Rows from block 2 of the text encoder of a small contrastive audio-text model, named by matrix and row number. Rows with one number belong to one neuron. Each number is 200 + 40 x the weight over its row's rms, rounded and kept within 0 to 999. All counts start at 0.
After each neuron's rows are labels from the 100 texts, of 14976, where the neuron reaches its highest value: "fires on" is the input token at the peak. Only what is clearly more common there than usual is listed. The data: short read English sentences (LibriTTS-R).
# fc1: MLP up (text_encoder.blocks.2.mlp.fc1.weight, 1024x256), inputs 0-255
# fc2: MLP down (text_encoder.blocks.2.mlp.fc2.weight, 256x1024, transposed), outputs 0-255

fc1.401,226,252,171,240,203,115,268,172,209,214,179,222,143,219,197,156,204,295,112,179,225,167,171,132,185,212,232,233,256,200,248,262,192,228,160,191,178,164,233,233,224,165,225,199,125,254,140,178,222,159,169,184,228,203,156,187,157,177,168,173,205,147,265,172,230,148,225,123,177,194,163,178,185,165,138,172,211,195,215,240,203,198,188,271,180,236,185,293,253,236,243,221,140,272,153,224,206,268,181,74,184,135,174,181,181,228,167,235,245,204,213,216,209,181,159,163,166,149,303,181,232,242,242,241,197,268,221,173,211,252,201,194,155,191,187,216,178,234,149,240,224,220,198,222,231,137,138,272,224,173,162,262,235,272,181,231,214,173,195,170,228,156,184,237,147,198,208,191,181,229,151,143,185,213,218,207,195,215,161,296,242,145,203,104,148,186,275,191,233,238,228,225,167,231,273,221,206,224,269,171,213,162,205,165,186,205,223,242,171,164,156,148,262,244,211,207,260,179,281,201,254,179,127,227,284,206,212,242,181,210,230,163,268,228,198,219,214,209,227,210,122,237,194,248,220,186,186,275,262,192,204,201,231,215,140,228
fc2.401,235,125,236,203,211,234,206,202,175,176,226,225,229,127,238,206,164,155,246,233,253,146,185,212,228,275,194,212,202,183,187,198,188,199,191,211,237,242,225,142,182,172,85,234,208,243,163,239,136,227,211,100,243,200,246,200,135,228,144,206,254,192,187,211,226,239,240,259,182,150,140,283,182,217,216,146,246,259,131,168,127,182,239,226,118,267,222,157,162,249,215,223,217,133,251,111,266,196,217,170,257,232,181,154,159,273,179,206,114,181,201,181,144,190,153,188,199,175,208,211,197,134,269,204,277,224,170,157,294,198,229,246,257,169,255,192,248,168,221,147,178,139,243,202,200,184,253,161,207,190,149,169,215,190,174,232,279,202,195,244,202,262,239,189,122,226,238,175,216,114,243,224,245,184,215,209,227,186,193,212,216,181,176,157,173,220,185,271,305,197,217,228,148,228,187,130,197,156,249,138,192,274,229,145,190,220,211,186,194,192,153,242,167,204,218,138,210,219,127,183,224,143,187,149,251,264,175,176,208,241,218,222,248,205,163,174,206,189,137,163,214,189,220,193,154,199,138,147,207,226,231,177,184,200,182,235
fires on: "twenty"; "certainly"

fc1.545,189,188,206,211,190,152,110,169,242,181,208,233,217,222,232,229,211,245,174,261,214,313,148,213,123,148,300,176,186,265,241,237,174,224,190,206,212,272,210,182,160,191,157,177,204,204,164,186,165,172,223,239,195,170,185,161,260,192,217,185,180,238,258,200,218,203,225,157,218,259,201,199,137,146,161,191,225,204,229,162,136,194,202,223,183,220,216,173,169,248,183,252,275,191,192,200,170,102,254,205,207,233,188,213,212,162,161,217,239,211,191,189,241,164,186,153,182,187,195,239,193,106,198,234,114,149,203,220,280,185,188,231,216,294,246,231,218,180,168,284,161,286,171,176,168,240,190,176,218,165,257,151,150,180,192,218,145,188,162,223,199,212,239,180,247,134,94,199,206,179,269,195,180,128,107,199,293,120,229,215,147,204,118,200,179,182,227,243,174,184,156,227,185,200,201,229,227,185,315,215,188,195,206,145,161,234,234,191,133,185,132,158,206,199,160,210,157,212,247,194,170,187,230,269,225,189,209,140,190,131,211,209,272,150,221,163,220,221,180,222,157,253,182,186,217,280,271,167,235,251,157,268,254,213,183,230
fc2.545,221,201,120,161,183,241,179,182,168,205,164,135,192,187,205,198,240,182,187,175,217,153,205,243,198,182,140,221,243,198,129,171,200,214,129,197,249,149,179,171,187,228,184,180,135,207,82,209,219,145,236,131,243,201,279,190,176,164,241,214,235,244,162,209,216,143,198,198,143,182,155,169,251,150,230,187,142,208,174,282,271,168,212,161,226,158,157,149,284,222,194,184,195,205,170,207,277,241,239,226,175,158,182,230,151,271,235,257,271,217,239,199,218,186,240,187,215,165,196,202,232,191,189,130,255,255,172,183,135,240,127,197,173,169,210,271,161,183,206,163,313,242,150,220,212,210,258,225,245,205,220,274,204,206,216,183,200,249,219,185,239,171,179,251,207,142,171,198,202,164,180,178,122,210,218,191,208,275,260,187,264,232,216,232,153,186,178,175,218,85,236,286,195,248,134,184,196,167,72,266,254,149,218,243,192,225,162,227,219,246,207,178,189,192,142,250,119,119,223,271,194,180,185,151,222,179,195,201,228,249,256,194,218,154,202,229,148,201,184,153,216,194,158,231,172,208,137,233,196,150,194,228,199,178,200,244
fires on: "'"; "and"; "at"

fc1.601,192,214,224,270,180,230,143,237,194,242,192,183,227,191,283,192,215,216,212,199,182,221,225,227,228,166,120,188,192,226,185,247,232,237,207,196,163,180,203,142,137,196,196,192,161,203,158,220,288,143,252,161,218,219,258,215,193,236,184,201,210,220,155,190,165,158,211,112,130,163,273,154,259,150,225,197,196,128,190,209,125,169,210,183,237,162,217,268,234,165,189,283,226,168,218,211,117,252,192,140,195,234,132,240,186,157,197,190,249,212,162,163,225,203,201,198,160,175,236,208,246,259,187,135,204,201,247,122,157,150,137,172,159,137,193,231,259,228,169,250,225,163,193,111,221,178,229,241,129,140,222,260,172,199,190,234,152,206,164,225,171,219,238,188,126,182,265,255,218,199,138,107,171,194,196,192,187,164,234,220,137,150,144,173,185,188,171,155,223,210,167,171,152,188,178,206,164,164,99,146,139,236,204,201,166,214,196,209,169,152,213,187,168,111,170,192,129,227,179,259,172,257,202,135,225,188,177,241,157,198,289,155,165,239,149,209,117,164,188,256,212,179,239,104,144,206,250,254,187,184,217,212,235,235,159,259
fc2.601,190,194,151,223,163,188,214,173,169,114,158,341,144,212,153,228,220,260,231,203,190,178,127,189,131,247,226,220,246,204,190,191,240,206,232,253,192,294,129,211,232,284,202,203,249,228,200,126,207,229,176,180,230,157,139,204,184,188,252,192,202,220,275,156,164,210,195,249,273,150,201,170,182,174,212,172,221,168,225,181,173,193,158,185,158,168,205,206,244,230,181,146,203,297,179,209,229,94,201,225,255,130,213,135,159,263,149,166,167,204,171,227,127,237,206,237,180,167,210,247,192,187,277,174,117,189,185,244,168,194,231,165,167,223,167,123,192,233,158,189,222,243,182,221,212,240,165,175,175,247,171,230,246,161,193,250,161,159,205,250,155,204,128,181,265,238,172,200,163,203,228,255,214,174,189,206,173,213,232,169,271,205,164,167,316,220,236,240,206,159,206,241,226,158,228,166,169,164,223,179,170,117,255,159,203,244,240,172,200,246,165,230,285,208,207,260,206,189,170,193,224,201,264,216,178,276,159,182,281,164,138,219,182,107,230,184,249,209,186,219,182,199,161,265,240,157,185,185,137,203,164,190,169,215,167,159
fires on: "about"; "over"; "to"

fc1.174,202,275,206,241,277,215,183,208,113,123,176,190,225,180,257,133,183,215,256,229,165,176,199,232,171,186,205,152,238,217,223,166,282,149,247,122,266,156,217,191,102,238,189,223,217,205,206,149,164,198,213,227,218,134,98,217,201,183,180,232,187,199,164,196,174,237,209,180,169,178,205,194,114,286,241,249,200,209,236,160,187,220,190,161,188,225,142,183,251,254,153,200,185,226,168,203,181,166,184,172,191,315,213,254,204,103,216,282,208,199,237,186,298,224,191,248,198,197,192,211,262,215,183,148,251,209,200,181,212,293,228,192,225,194,222,210,239,211,288,205,259,230,162,206,174,233,166,242,170,264,300,196,206,162,149,204,143,152,181,187,217,196,204,195,225,190,167,254,180,140,267,161,173,206,297,250,276,179,230,189,202,207,154,169,276,189,225,223,200,193,218,197,203,201,154,147,182,226,173,198,148,315,190,117,192,219,219,246,164,190,221,155,202,192,194,212,220,262,214,224,257,234,162,207,242,152,223,271,128,158,188,226,232,143,169,123,137,160,212,139,166,176,185,189,181,216,203,153,207,225,256,207,190,209,168,200
fc2.174,185,175,236,193,164,183,217,174,226,265,211,222,229,177,177,193,190,198,180,295,216,158,283,214,196,193,163,176,213,191,215,247,141,279,118,225,161,157,237,206,184,189,300,206,177,174,283,218,251,158,153,151,185,263,356,233,160,215,224,203,240,220,234,197,255,136,177,205,260,189,207,171,273,157,196,185,166,203,217,228,215,320,228,195,186,152,216,220,238,207,231,245,259,210,217,162,297,190,180,260,224,142,254,149,177,183,155,180,194,219,162,291,229,293,253,195,185,221,154,150,229,179,300,246,139,286,205,219,242,149,190,189,122,175,246,208,161,219,119,205,156,171,140,234,190,195,209,109,173,151,229,167,250,173,218,190,165,224,241,179,201,201,186,208,247,204,189,243,203,189,175,179,204,176,141,180,237,187,175,176,225,158,231,251,185,208,211,247,209,257,150,200,228,182,151,224,194,177,238,187,265,189,197,212,143,160,201,212,155,224,193,201,246,217,247,140,186,217,181,182,198,221,217,266,182,222,177,178,241,270,200,156,92,202,190,226,220,218,169,220,212,185,268,247,200,229,151,205,164,153,185,201,282,151,214,200
fires on: "about"

fc1.37,140,232,149,191,230,150,201,181,169,238,152,228,197,201,193,217,236,268,248,137,239,156,149,208,230,219,202,259,140,133,189,184,210,176,244,138,192,219,220,289,238,158,141,183,164,121,290,152,210,181,217,150,205,124,183,164,230,223,241,202,202,187,234,162,188,198,219,272,243,168,187,174,322,178,186,242,164,264,246,186,173,114,252,171,210,195,149,197,198,139,224,169,234,244,183,215,237,156,262,158,166,212,219,175,290,180,176,198,160,158,192,235,159,166,221,208,225,188,255,168,143,238,247,228,192,135,164,127,186,182,155,246,263,259,203,172,207,203,186,173,193,180,182,220,206,182,105,196,163,200,238,162,208,178,191,179,193,71,205,157,121,195,196,244,191,203,207,113,218,118,203,237,212,272,184,189,274,148,189,205,151,149,179,237,171,176,237,132,185,220,215,158,152,198,255,221,228,235,234,212,203,170,207,217,203,198,244,191,244,220,98,215,152,198,182,229,177,241,135,235,231,138,214,261,182,210,185,230,169,195,242,178,246,230,203,183,196,194,251,180,197,123,149,148,252,118,198,224,290,180,162,185,222,194,161,234
fc2.37,212,191,200,226,137,233,230,216,273,144,226,227,185,146,194,216,238,212,186,206,180,210,145,217,234,274,265,175,223,209,180,183,225,178,223,225,179,191,209,197,136,162,243,172,212,291,125,238,187,160,225,196,161,296,206,247,201,253,130,142,160,179,235,131,207,216,141,124,216,223,200,190,122,199,240,210,187,215,177,239,127,261,213,157,196,199,179,224,142,190,273,236,133,161,191,185,198,218,144,160,202,183,204,147,170,168,182,193,261,138,218,192,160,227,127,185,199,181,231,165,154,212,188,194,220,264,225,263,117,189,174,150,129,145,184,224,178,252,188,191,232,173,177,194,204,262,238,225,221,247,213,221,239,198,266,233,213,266,122,190,295,130,244,160,237,175,128,144,166,216,160,187,159,171,202,184,188,227,275,215,232,207,264,124,190,227,168,221,128,172,246,217,224,207,179,185,151,156,164,164,149,235,168,157,205,143,214,211,210,178,301,207,237,225,206,244,169,135,247,211,183,253,141,255,228,183,190,289,288,223,207,180,248,251,187,307,231,219,140,237,221,234,223,234,212,237,190,239,206,184,254,201,146,159,180,171
fires on: "'"

fc1.152,227,180,208,194,237,166,160,284,192,180,199,221,224,180,177,252,108,180,167,302,133,201,241,158,218,202,220,244,154,229,194,168,145,126,208,212,260,193,217,136,128,158,197,206,144,215,181,215,196,217,189,176,217,201,222,215,208,206,205,278,150,170,130,188,169,175,166,185,179,147,144,195,178,261,182,283,237,148,221,197,240,161,165,176,211,223,237,217,183,173,204,195,180,288,254,155,203,230,148,261,216,200,132,268,223,244,227,222,191,218,230,155,221,228,215,195,109,252,287,125,254,206,182,188,182,291,182,147,86,153,182,276,181,200,287,238,128,239,157,183,175,252,213,225,199,255,223,263,296,187,228,245,229,171,246,181,160,139,227,207,223,214,137,179,175,207,210,165,224,205,170,202,153,231,199,194,265,176,285,143,150,218,238,209,227,173,244,222,172,194,136,177,265,181,214,218,208,279,253,242,171,213,128,141,167,247,241,122,191,215,157,172,210,173,222,197,190,194,158,200,238,271,211,148,160,172,184,263,201,203,169,221,177,150,230,161,140,203,156,224,200,179,241,185,186,181,219,173,204,188,188,258,262,186,234,149
fc2.152,228,203,250,227,183,254,205,251,198,216,171,188,206,232,208,143,272,232,215,241,242,150,155,189,133,254,180,165,230,239,148,176,268,186,240,193,187,198,240,199,244,223,172,171,234,199,316,182,153,178,162,169,232,204,224,301,241,197,183,208,229,218,237,166,175,197,224,285,224,187,235,198,215,137,202,131,211,219,191,237,172,233,242,236,165,143,202,161,214,90,181,213,230,175,192,226,221,197,228,149,151,265,256,177,234,200,79,181,189,154,96,259,199,214,212,147,208,145,197,256,230,255,329,238,225,231,200,248,192,230,269,169,228,229,159,225,273,186,214,147,221,162,230,194,274,187,160,220,199,201,168,241,261,207,209,254,201,299,194,270,200,219,240,256,224,177,240,184,166,204,183,188,212,227,211,223,152,283,142,185,228,204,208,199,248,197,169,210,268,226,273,205,264,186,211,212,237,142,191,191,246,201,268,162,174,236,209,242,182,246,207,140,205,153,249,237,241,257,197,201,196,189,171,270,233,150,183,158,252,149,215,192,171,208,220,186,211,246,165,176,141,195,130,167,230,190,188,280,228,215,276,118,226,185,195,209
fires on: "about"

fc1.746,246,170,207,236,208,112,163,246,197,198,230,194,202,193,185,197,176,67,203,233,190,230,237,213,165,176,198,188,250,177,211,186,191,220,242,150,213,276,191,178,149,204,197,278,133,161,149,176,209,214,219,223,178,203,229,237,183,192,206,199,191,236,191,264,203,223,207,179,221,187,193,194,216,250,205,248,200,186,165,156,201,255,200,188,150,251,225,173,211,204,239,136,197,235,196,254,225,246,216,131,228,257,192,253,224,213,211,194,273,189,200,242,143,236,203,171,141,217,181,157,203,209,145,98,233,221,179,141,190,177,256,225,227,166,162,256,194,225,153,223,199,197,174,189,246,259,225,250,115,180,231,177,243,264,304,118,165,204,220,256,228,144,255,205,194,202,292,227,139,224,186,226,161,213,246,220,186,193,155,235,143,186,282,228,143,184,267,153,244,345,304,235,155,188,248,207,277,176,236,224,189,142,154,258,185,231,100,165,224,126,179,243,174,167,222,229,217,249,203,214,234,157,210,173,189,137,178,191,179,249,206,199,149,205,177,178,136,266,158,168,172,234,219,193,219,177,173,270,134,158,199,157,130,189,214,202
fc2.746,205,203,216,279,180,269,194,128,203,236,200,193,200,219,197,179,218,221,222,157,139,263,167,181,167,252,215,219,241,233,134,147,174,207,195,180,222,222,188,183,198,266,223,247,256,167,201,117,176,215,225,208,174,177,176,162,211,187,158,189,145,288,156,228,190,208,173,166,280,200,189,223,208,209,191,167,168,158,286,208,272,149,208,162,182,257,210,195,239,210,166,152,229,205,165,215,150,174,176,169,197,197,230,201,226,187,193,257,170,204,235,215,153,181,153,205,208,232,225,222,171,187,184,162,279,189,214,182,138,236,162,213,199,269,169,292,211,197,220,219,201,251,183,181,204,199,273,110,209,150,245,157,109,182,217,231,313,150,184,197,218,147,198,177,192,149,218,169,240,157,244,198,161,231,215,217,207,240,208,199,114,166,150,253,179,239,171,225,130,120,229,155,260,166,212,195,190,154,152,146,207,112,229,108,219,224,187,168,225,272,215,183,285,234,112,182,162,215,192,193,162,115,202,177,241,286,249,175,204,144,245,96,261,207,254,199,229,87,181,291,188,238,212,206,175,170,181,197,168,193,229,193,192,177,169,135
fires on: "said"

fc1.43,166,168,271,182,188,157,202,167,165,222,146,200,174,269,247,211,213,172,215,219,199,243,246,218,117,239,191,181,185,210,278,212,245,181,166,216,205,181,176,161,231,250,208,174,124,163,215,203,168,218,181,163,135,193,164,241,224,201,237,182,152,231,170,154,153,158,147,252,160,181,278,133,226,195,249,204,182,144,176,230,215,219,224,232,211,203,266,191,192,278,156,254,153,172,266,286,146,224,244,189,240,197,227,253,155,215,187,180,184,202,239,189,240,162,260,272,124,195,198,163,122,134,118,196,240,191,275,184,207,186,228,204,185,208,178,261,242,190,242,188,175,184,72,161,181,203,186,202,252,225,156,264,230,217,235,251,172,206,210,181,193,210,137,184,174,195,250,191,202,226,156,102,121,264,119,262,224,166,117,178,232,170,162,168,216,206,207,206,157,220,179,191,194,164,212,177,197,172,222,200,250,153,224,186,233,204,264,135,207,161,192,286,195,199,195,277,243,161,156,167,214,147,179,139,205,207,164,117,193,159,176,237,205,143,232,169,175,250,258,274,203,198,151,229,175,206,193,230,190,304,161,137,257,227,168,149
fc2.43,162,173,170,140,258,236,193,251,234,168,167,189,161,147,233,202,272,205,251,236,183,233,195,232,192,218,252,257,152,200,163,232,207,160,200,257,274,187,245,168,219,197,253,221,196,204,285,207,189,186,185,201,243,254,212,198,174,207,215,178,151,117,195,280,139,187,297,225,151,195,188,263,214,181,247,187,223,263,213,191,142,272,230,184,236,127,186,162,223,142,219,237,215,179,156,172,222,224,184,210,224,251,192,270,180,148,178,159,247,210,190,279,250,196,179,184,182,140,132,188,243,239,271,166,175,178,182,222,190,142,184,165,224,235,208,221,132,192,178,224,198,260,263,199,203,196,188,244,156,181,200,201,236,163,257,171,161,209,203,251,175,176,221,239,214,161,216,249,145,172,312,190,122,202,273,261,170,275,253,241,215,216,213,215,179,243,174,236,220,177,96,181,185,170,170,286,221,251,173,247,156,226,229,160,172,167,174,200,193,151,279,158,142,193,175,162,218,170,230,246,224,240,142,191,164,261,199,261,269,161,292,181,224,133,203,234,181,187,147,178,203,200,190,181,214,166,207,195,190,168,201,255,337,160,168,250
fires on: "'"; "said"

fc1.751,133,157,194,213,237,194,202,190,184,168,184,241,190,204,120,199,205,182,219,228,215,220,171,250,117,279,231,263,202,194,289,184,197,171,142,164,263,200,170,199,176,229,198,230,233,185,204,283,260,206,175,252,215,269,170,231,258,164,180,218,160,187,199,163,207,265,191,203,167,175,173,200,185,192,124,247,164,139,238,187,277,238,199,141,204,188,282,173,208,171,145,147,274,216,175,166,245,220,236,214,212,154,272,192,149,216,222,170,164,197,213,194,210,170,200,254,213,218,184,194,211,144,233,224,212,224,182,185,241,223,249,240,283,142,272,136,223,239,213,200,185,178,156,147,166,82,169,215,252,168,217,234,185,194,226,212,212,237,163,175,226,161,156,178,258,175,193,271,224,139,230,90,234,174,188,174,289,136,247,230,269,222,182,68,261,190,186,166,198,224,188,194,198,208,201,206,201,166,236,239,279,154,193,226,225,265,148,255,226,140,282,232,231,205,208,183,232,195,250,218,199,255,254,204,233,225,179,183,242,153,185,189,282,278,200,181,230,144,183,189,276,202,224,172,187,244,160,172,125,196,219,251,212,220,150,244
fc2.751,256,276,195,228,200,231,150,253,124,228,223,189,131,206,242,200,251,158,174,218,233,201,259,122,217,173,173,175,248,186,119,179,163,144,232,182,106,169,264,149,153,216,241,144,236,176,217,188,252,257,218,215,217,219,205,193,157,249,271,237,257,202,234,227,206,209,202,177,141,223,291,178,251,250,163,170,164,224,201,151,160,216,282,205,175,221,177,179,151,189,260,182,258,231,228,186,210,126,208,173,211,274,213,203,268,145,133,219,170,304,200,249,190,228,197,184,154,162,156,185,172,183,250,191,197,243,157,279,195,201,197,185,164,244,159,238,150,224,164,186,189,263,156,148,234,226,181,211,186,187,266,166,242,214,180,198,149,194,219,218,226,173,216,93,176,277,131,165,166,242,236,198,108,234,273,139,198,177,194,183,190,202,263,250,115,216,263,183,194,169,183,104,275,164,222,203,180,198,201,217,142,187,237,139,166,139,163,172,216,191,160,238,174,251,192,209,210,255,279,181,197,206,163,198,184,170,184,224,173,256,180,194,173,216,208,251,270,176,216,206,183,256,229,179,265,218,231,267,220,205,225,204,268,195,212,178
fires on: "'"

fc1.686,256,126,197,189,249,185,237,196,257,228,174,182,151,215,227,254,251,128,226,116,215,198,224,134,179,211,175,195,255,160,189,216,224,157,199,213,249,208,200,202,194,217,177,151,248,192,185,210,210,276,194,222,235,175,200,239,194,210,208,195,180,188,233,136,241,239,201,207,182,225,148,208,163,235,255,146,135,169,256,158,286,115,167,267,208,164,174,204,192,257,177,127,271,226,217,205,222,162,234,191,284,246,241,160,127,198,135,232,186,200,175,244,243,259,191,128,200,217,234,222,208,202,150,179,230,240,157,168,127,284,188,154,157,201,198,241,189,154,246,172,184,228,163,149,119,239,178,180,179,138,231,224,155,186,246,278,164,145,223,308,213,141,278,140,223,157,195,221,189,143,175,213,186,159,238,195,216,142,165,114,194,151,249,231,263,220,229,222,198,172,199,163,284,299,139,216,152,196,140,179,206,179,212,187,102,166,149,160,196,211,194,221,197,215,242,210,236,248,208,219,214,208,171,221,239,170,243,179,170,179,194,210,187,191,218,222,219,211,176,111,225,209,264,108,154,173,244,197,162,242,198,116,215,152,210,170
fc2.686,203,152,164,259,214,140,234,189,136,184,202,227,164,216,246,261,197,199,197,242,185,165,189,225,167,196,187,243,234,313,163,178,186,184,261,255,219,215,294,162,163,189,242,200,177,147,196,174,234,154,235,198,232,277,193,247,208,160,204,146,193,185,198,275,212,285,216,172,228,171,232,185,209,263,222,173,181,215,272,212,230,210,336,95,206,169,244,272,201,229,211,257,154,268,153,128,239,199,239,180,160,260,197,215,204,172,154,178,245,145,220,181,175,152,202,220,158,158,274,230,225,192,258,177,191,177,232,216,195,140,254,208,256,190,159,161,194,258,218,193,211,273,150,202,235,136,262,176,217,197,275,186,117,178,183,248,208,159,170,169,173,247,170,243,214,182,161,179,192,157,228,247,196,169,189,138,238,238,272,175,239,224,194,275,212,188,174,179,249,239,199,180,178,184,217,192,185,184,233,236,262,171,202,239,238,226,219,174,226,205,251,240,177,184,218,265,211,198,230,233,166,149,135,241,235,168,216,222,88,174,220,155,144,299,245,140,201,236,144,199,247,252,123,171,185,208,193,257,202,225,200,248,139,162,177,200
fires on: "said"; "she"; "sir"

fc1.527,177,177,214,128,227,236,239,233,194,212,192,235,163,279,237,203,212,255,199,150,181,190,133,201,203,191,260,195,209,150,285,243,247,127,249,199,177,227,186,297,206,188,226,192,178,172,206,254,143,172,269,146,279,206,138,256,203,170,204,216,162,228,193,243,248,203,241,146,193,226,254,205,140,238,223,198,194,162,212,156,198,150,202,248,158,225,170,165,192,214,194,142,158,182,198,206,248,225,205,197,238,191,210,173,150,116,206,178,203,219,175,248,189,125,141,189,198,223,219,223,243,176,141,181,187,173,181,227,218,182,137,242,258,242,163,188,249,221,230,298,249,144,176,222,222,287,209,215,284,257,237,180,109,179,202,242,228,197,198,181,184,173,165,209,188,284,280,262,216,241,228,220,230,182,310,139,194,196,185,235,233,186,243,199,189,187,203,150,185,215,149,152,215,255,185,251,129,230,206,189,207,183,157,285,199,226,233,201,257,178,178,250,155,236,250,266,179,210,254,174,171,154,218,162,215,231,196,238,184,167,152,128,256,184,130,210,221,130,260,206,172,174,126,154,229,293,191,163,191,191,160,125,169,194,134,266
fc2.527,209,112,236,227,181,204,286,235,224,182,168,157,204,115,182,242,230,164,261,216,201,232,287,180,198,255,195,201,176,268,201,177,189,181,146,193,126,250,202,191,184,140,262,93,190,115,183,164,309,134,197,160,212,123,188,156,197,221,243,218,187,111,109,209,220,262,254,184,171,166,187,194,174,228,172,248,201,197,187,130,221,192,281,205,232,183,225,271,228,189,214,155,161,204,184,224,231,145,166,212,200,240,161,171,258,151,210,206,119,204,182,151,202,244,149,226,173,204,153,196,241,195,244,186,225,183,237,162,206,159,224,143,195,198,238,211,175,173,223,253,236,161,203,182,240,240,235,194,209,169,109,247,244,242,207,164,197,249,184,245,205,243,165,200,207,193,203,271,210,262,296,75,226,242,167,230,269,272,221,194,180,218,219,135,127,200,244,228,210,216,191,200,206,219,213,224,215,176,214,234,208,265,218,228,202,179,145,256,208,227,234,163,223,172,189,213,137,151,185,254,200,210,192,206,185,209,246,265,206,91,199,256,159,166,229,231,261,242,187,177,292,212,197,162,223,201,181,183,173,234,215,175,234,196,248,259
fires on: "'"

fc1.425,147,167,245,136,185,201,179,247,190,186,167,152,207,204,182,185,289,222,221,263,281,210,214,189,266,202,210,170,262,110,222,232,186,162,153,119,169,153,156,247,221,193,276,238,166,162,178,211,143,196,179,196,113,114,149,264,243,178,217,170,181,183,111,194,191,204,242,263,201,161,236,167,178,221,258,240,227,181,242,200,212,275,180,197,191,138,197,134,188,261,138,225,199,163,163,209,188,218,129,204,188,300,222,227,168,190,130,188,172,205,79,229,212,243,181,198,247,230,215,217,248,139,223,266,151,160,185,268,210,148,279,167,192,169,192,135,173,207,248,222,185,215,180,183,126,172,220,181,173,189,192,188,215,269,164,219,232,221,174,208,136,151,183,195,134,157,196,199,280,190,191,206,186,217,239,192,220,218,199,177,143,202,232,157,210,185,180,197,188,185,220,233,181,153,152,181,221,206,224,153,212,202,259,173,209,193,236,282,257,257,189,218,231,159,162,287,133,233,305,182,225,182,269,184,164,156,247,200,233,236,225,124,266,209,173,190,283,204,176,209,201,208,181,147,227,217,267,183,203,235,180,189,259,169,151,258
fc2.425,240,219,161,170,172,129,254,98,221,172,208,189,192,184,194,217,151,172,178,195,178,113,177,162,191,135,171,206,191,260,178,194,250,188,244,239,239,256,258,305,191,188,225,183,224,133,202,190,235,238,148,223,307,216,170,167,172,216,182,230,173,175,252,212,295,249,216,201,197,230,177,202,264,210,214,208,155,139,193,204,235,196,239,193,235,272,165,268,177,152,260,132,152,255,250,230,200,188,260,161,227,142,145,143,234,153,201,167,239,216,236,232,205,170,185,157,152,236,228,190,219,155,214,179,226,265,176,139,281,207,167,203,201,256,260,231,142,273,182,196,208,254,210,147,235,169,207,244,227,266,157,255,191,165,249,251,178,220,269,203,202,165,155,261,207,206,191,210,230,199,176,131,191,191,203,201,194,224,252,232,197,211,168,142,174,169,200,185,167,219,180,164,293,230,171,171,138,143,155,216,186,213,191,173,219,230,203,207,226,162,169,133,209,182,157,155,247,165,156,120,302,242,222,236,118,186,173,163,164,274,186,286,162,149,199,203,174,253,221,172,147,249,251,252,205,186,214,221,199,240,133,170,178,150,157,213
fires on: "'"

fc1.513,163,213,278,115,206,190,160,197,217,162,164,137,212,159,244,190,222,211,146,182,190,212,138,162,181,206,220,153,293,244,238,291,217,217,216,189,186,168,199,200,217,153,168,153,242,120,193,203,172,179,181,122,222,185,203,235,127,203,220,144,207,197,195,208,171,207,198,169,131,247,178,69,288,226,185,175,197,260,211,168,191,236,219,152,170,157,238,171,201,160,140,173,248,145,250,221,221,210,133,118,165,204,165,187,163,222,217,209,191,211,171,171,224,285,180,220,162,139,95,144,263,233,136,240,267,140,211,178,213,243,196,175,273,232,244,202,188,198,193,148,120,192,194,256,207,247,211,198,245,211,235,218,126,167,147,174,210,121,254,135,181,184,221,109,301,142,188,180,272,182,175,179,174,146,174,218,203,239,227,213,267,209,234,203,242,166,194,205,193,206,198,195,226,200,200,119,156,215,216,216,163,125,249,195,241,161,216,179,216,159,199,130,202,79,191,162,222,238,254,213,227,231,229,236,207,206,163,166,212,227,186,195,208,203,160,225,235,301,217,215,181,178,173,217,251,168,199,199,149,210,181,172,152,192,237,209
fc2.513,290,238,179,187,210,160,226,199,159,229,185,243,187,227,202,196,193,185,266,236,263,182,241,140,218,189,152,241,194,114,156,162,237,208,155,205,265,236,168,201,137,270,159,232,129,285,190,206,195,192,230,182,133,216,278,154,218,154,171,234,212,244,147,170,212,270,188,174,217,146,181,257,125,159,210,201,169,234,189,261,228,238,196,228,262,179,166,217,260,293,241,266,183,222,216,187,163,152,196,207,204,222,246,247,168,130,165,159,210,180,209,275,195,183,247,186,272,255,237,171,193,119,280,184,212,251,175,237,254,201,216,252,138,192,179,261,146,221,223,215,271,199,195,173,174,171,194,243,179,152,197,247,270,170,158,253,220,233,204,216,162,140,253,256,181,235,192,198,180,176,198,213,216,180,266,174,174,208,243,218,167,187,193,286,164,243,197,164,173,234,207,147,227,221,174,306,203,251,207,208,199,223,201,266,203,199,206,204,167,193,173,210,160,183,243,234,178,103,128,186,134,177,246,126,218,181,269,213,182,291,166,193,179,175,278,200,203,199,247,233,250,224,219,233,97,230,193,188,239,178,179,200,269,147,225,187
fires on: "said"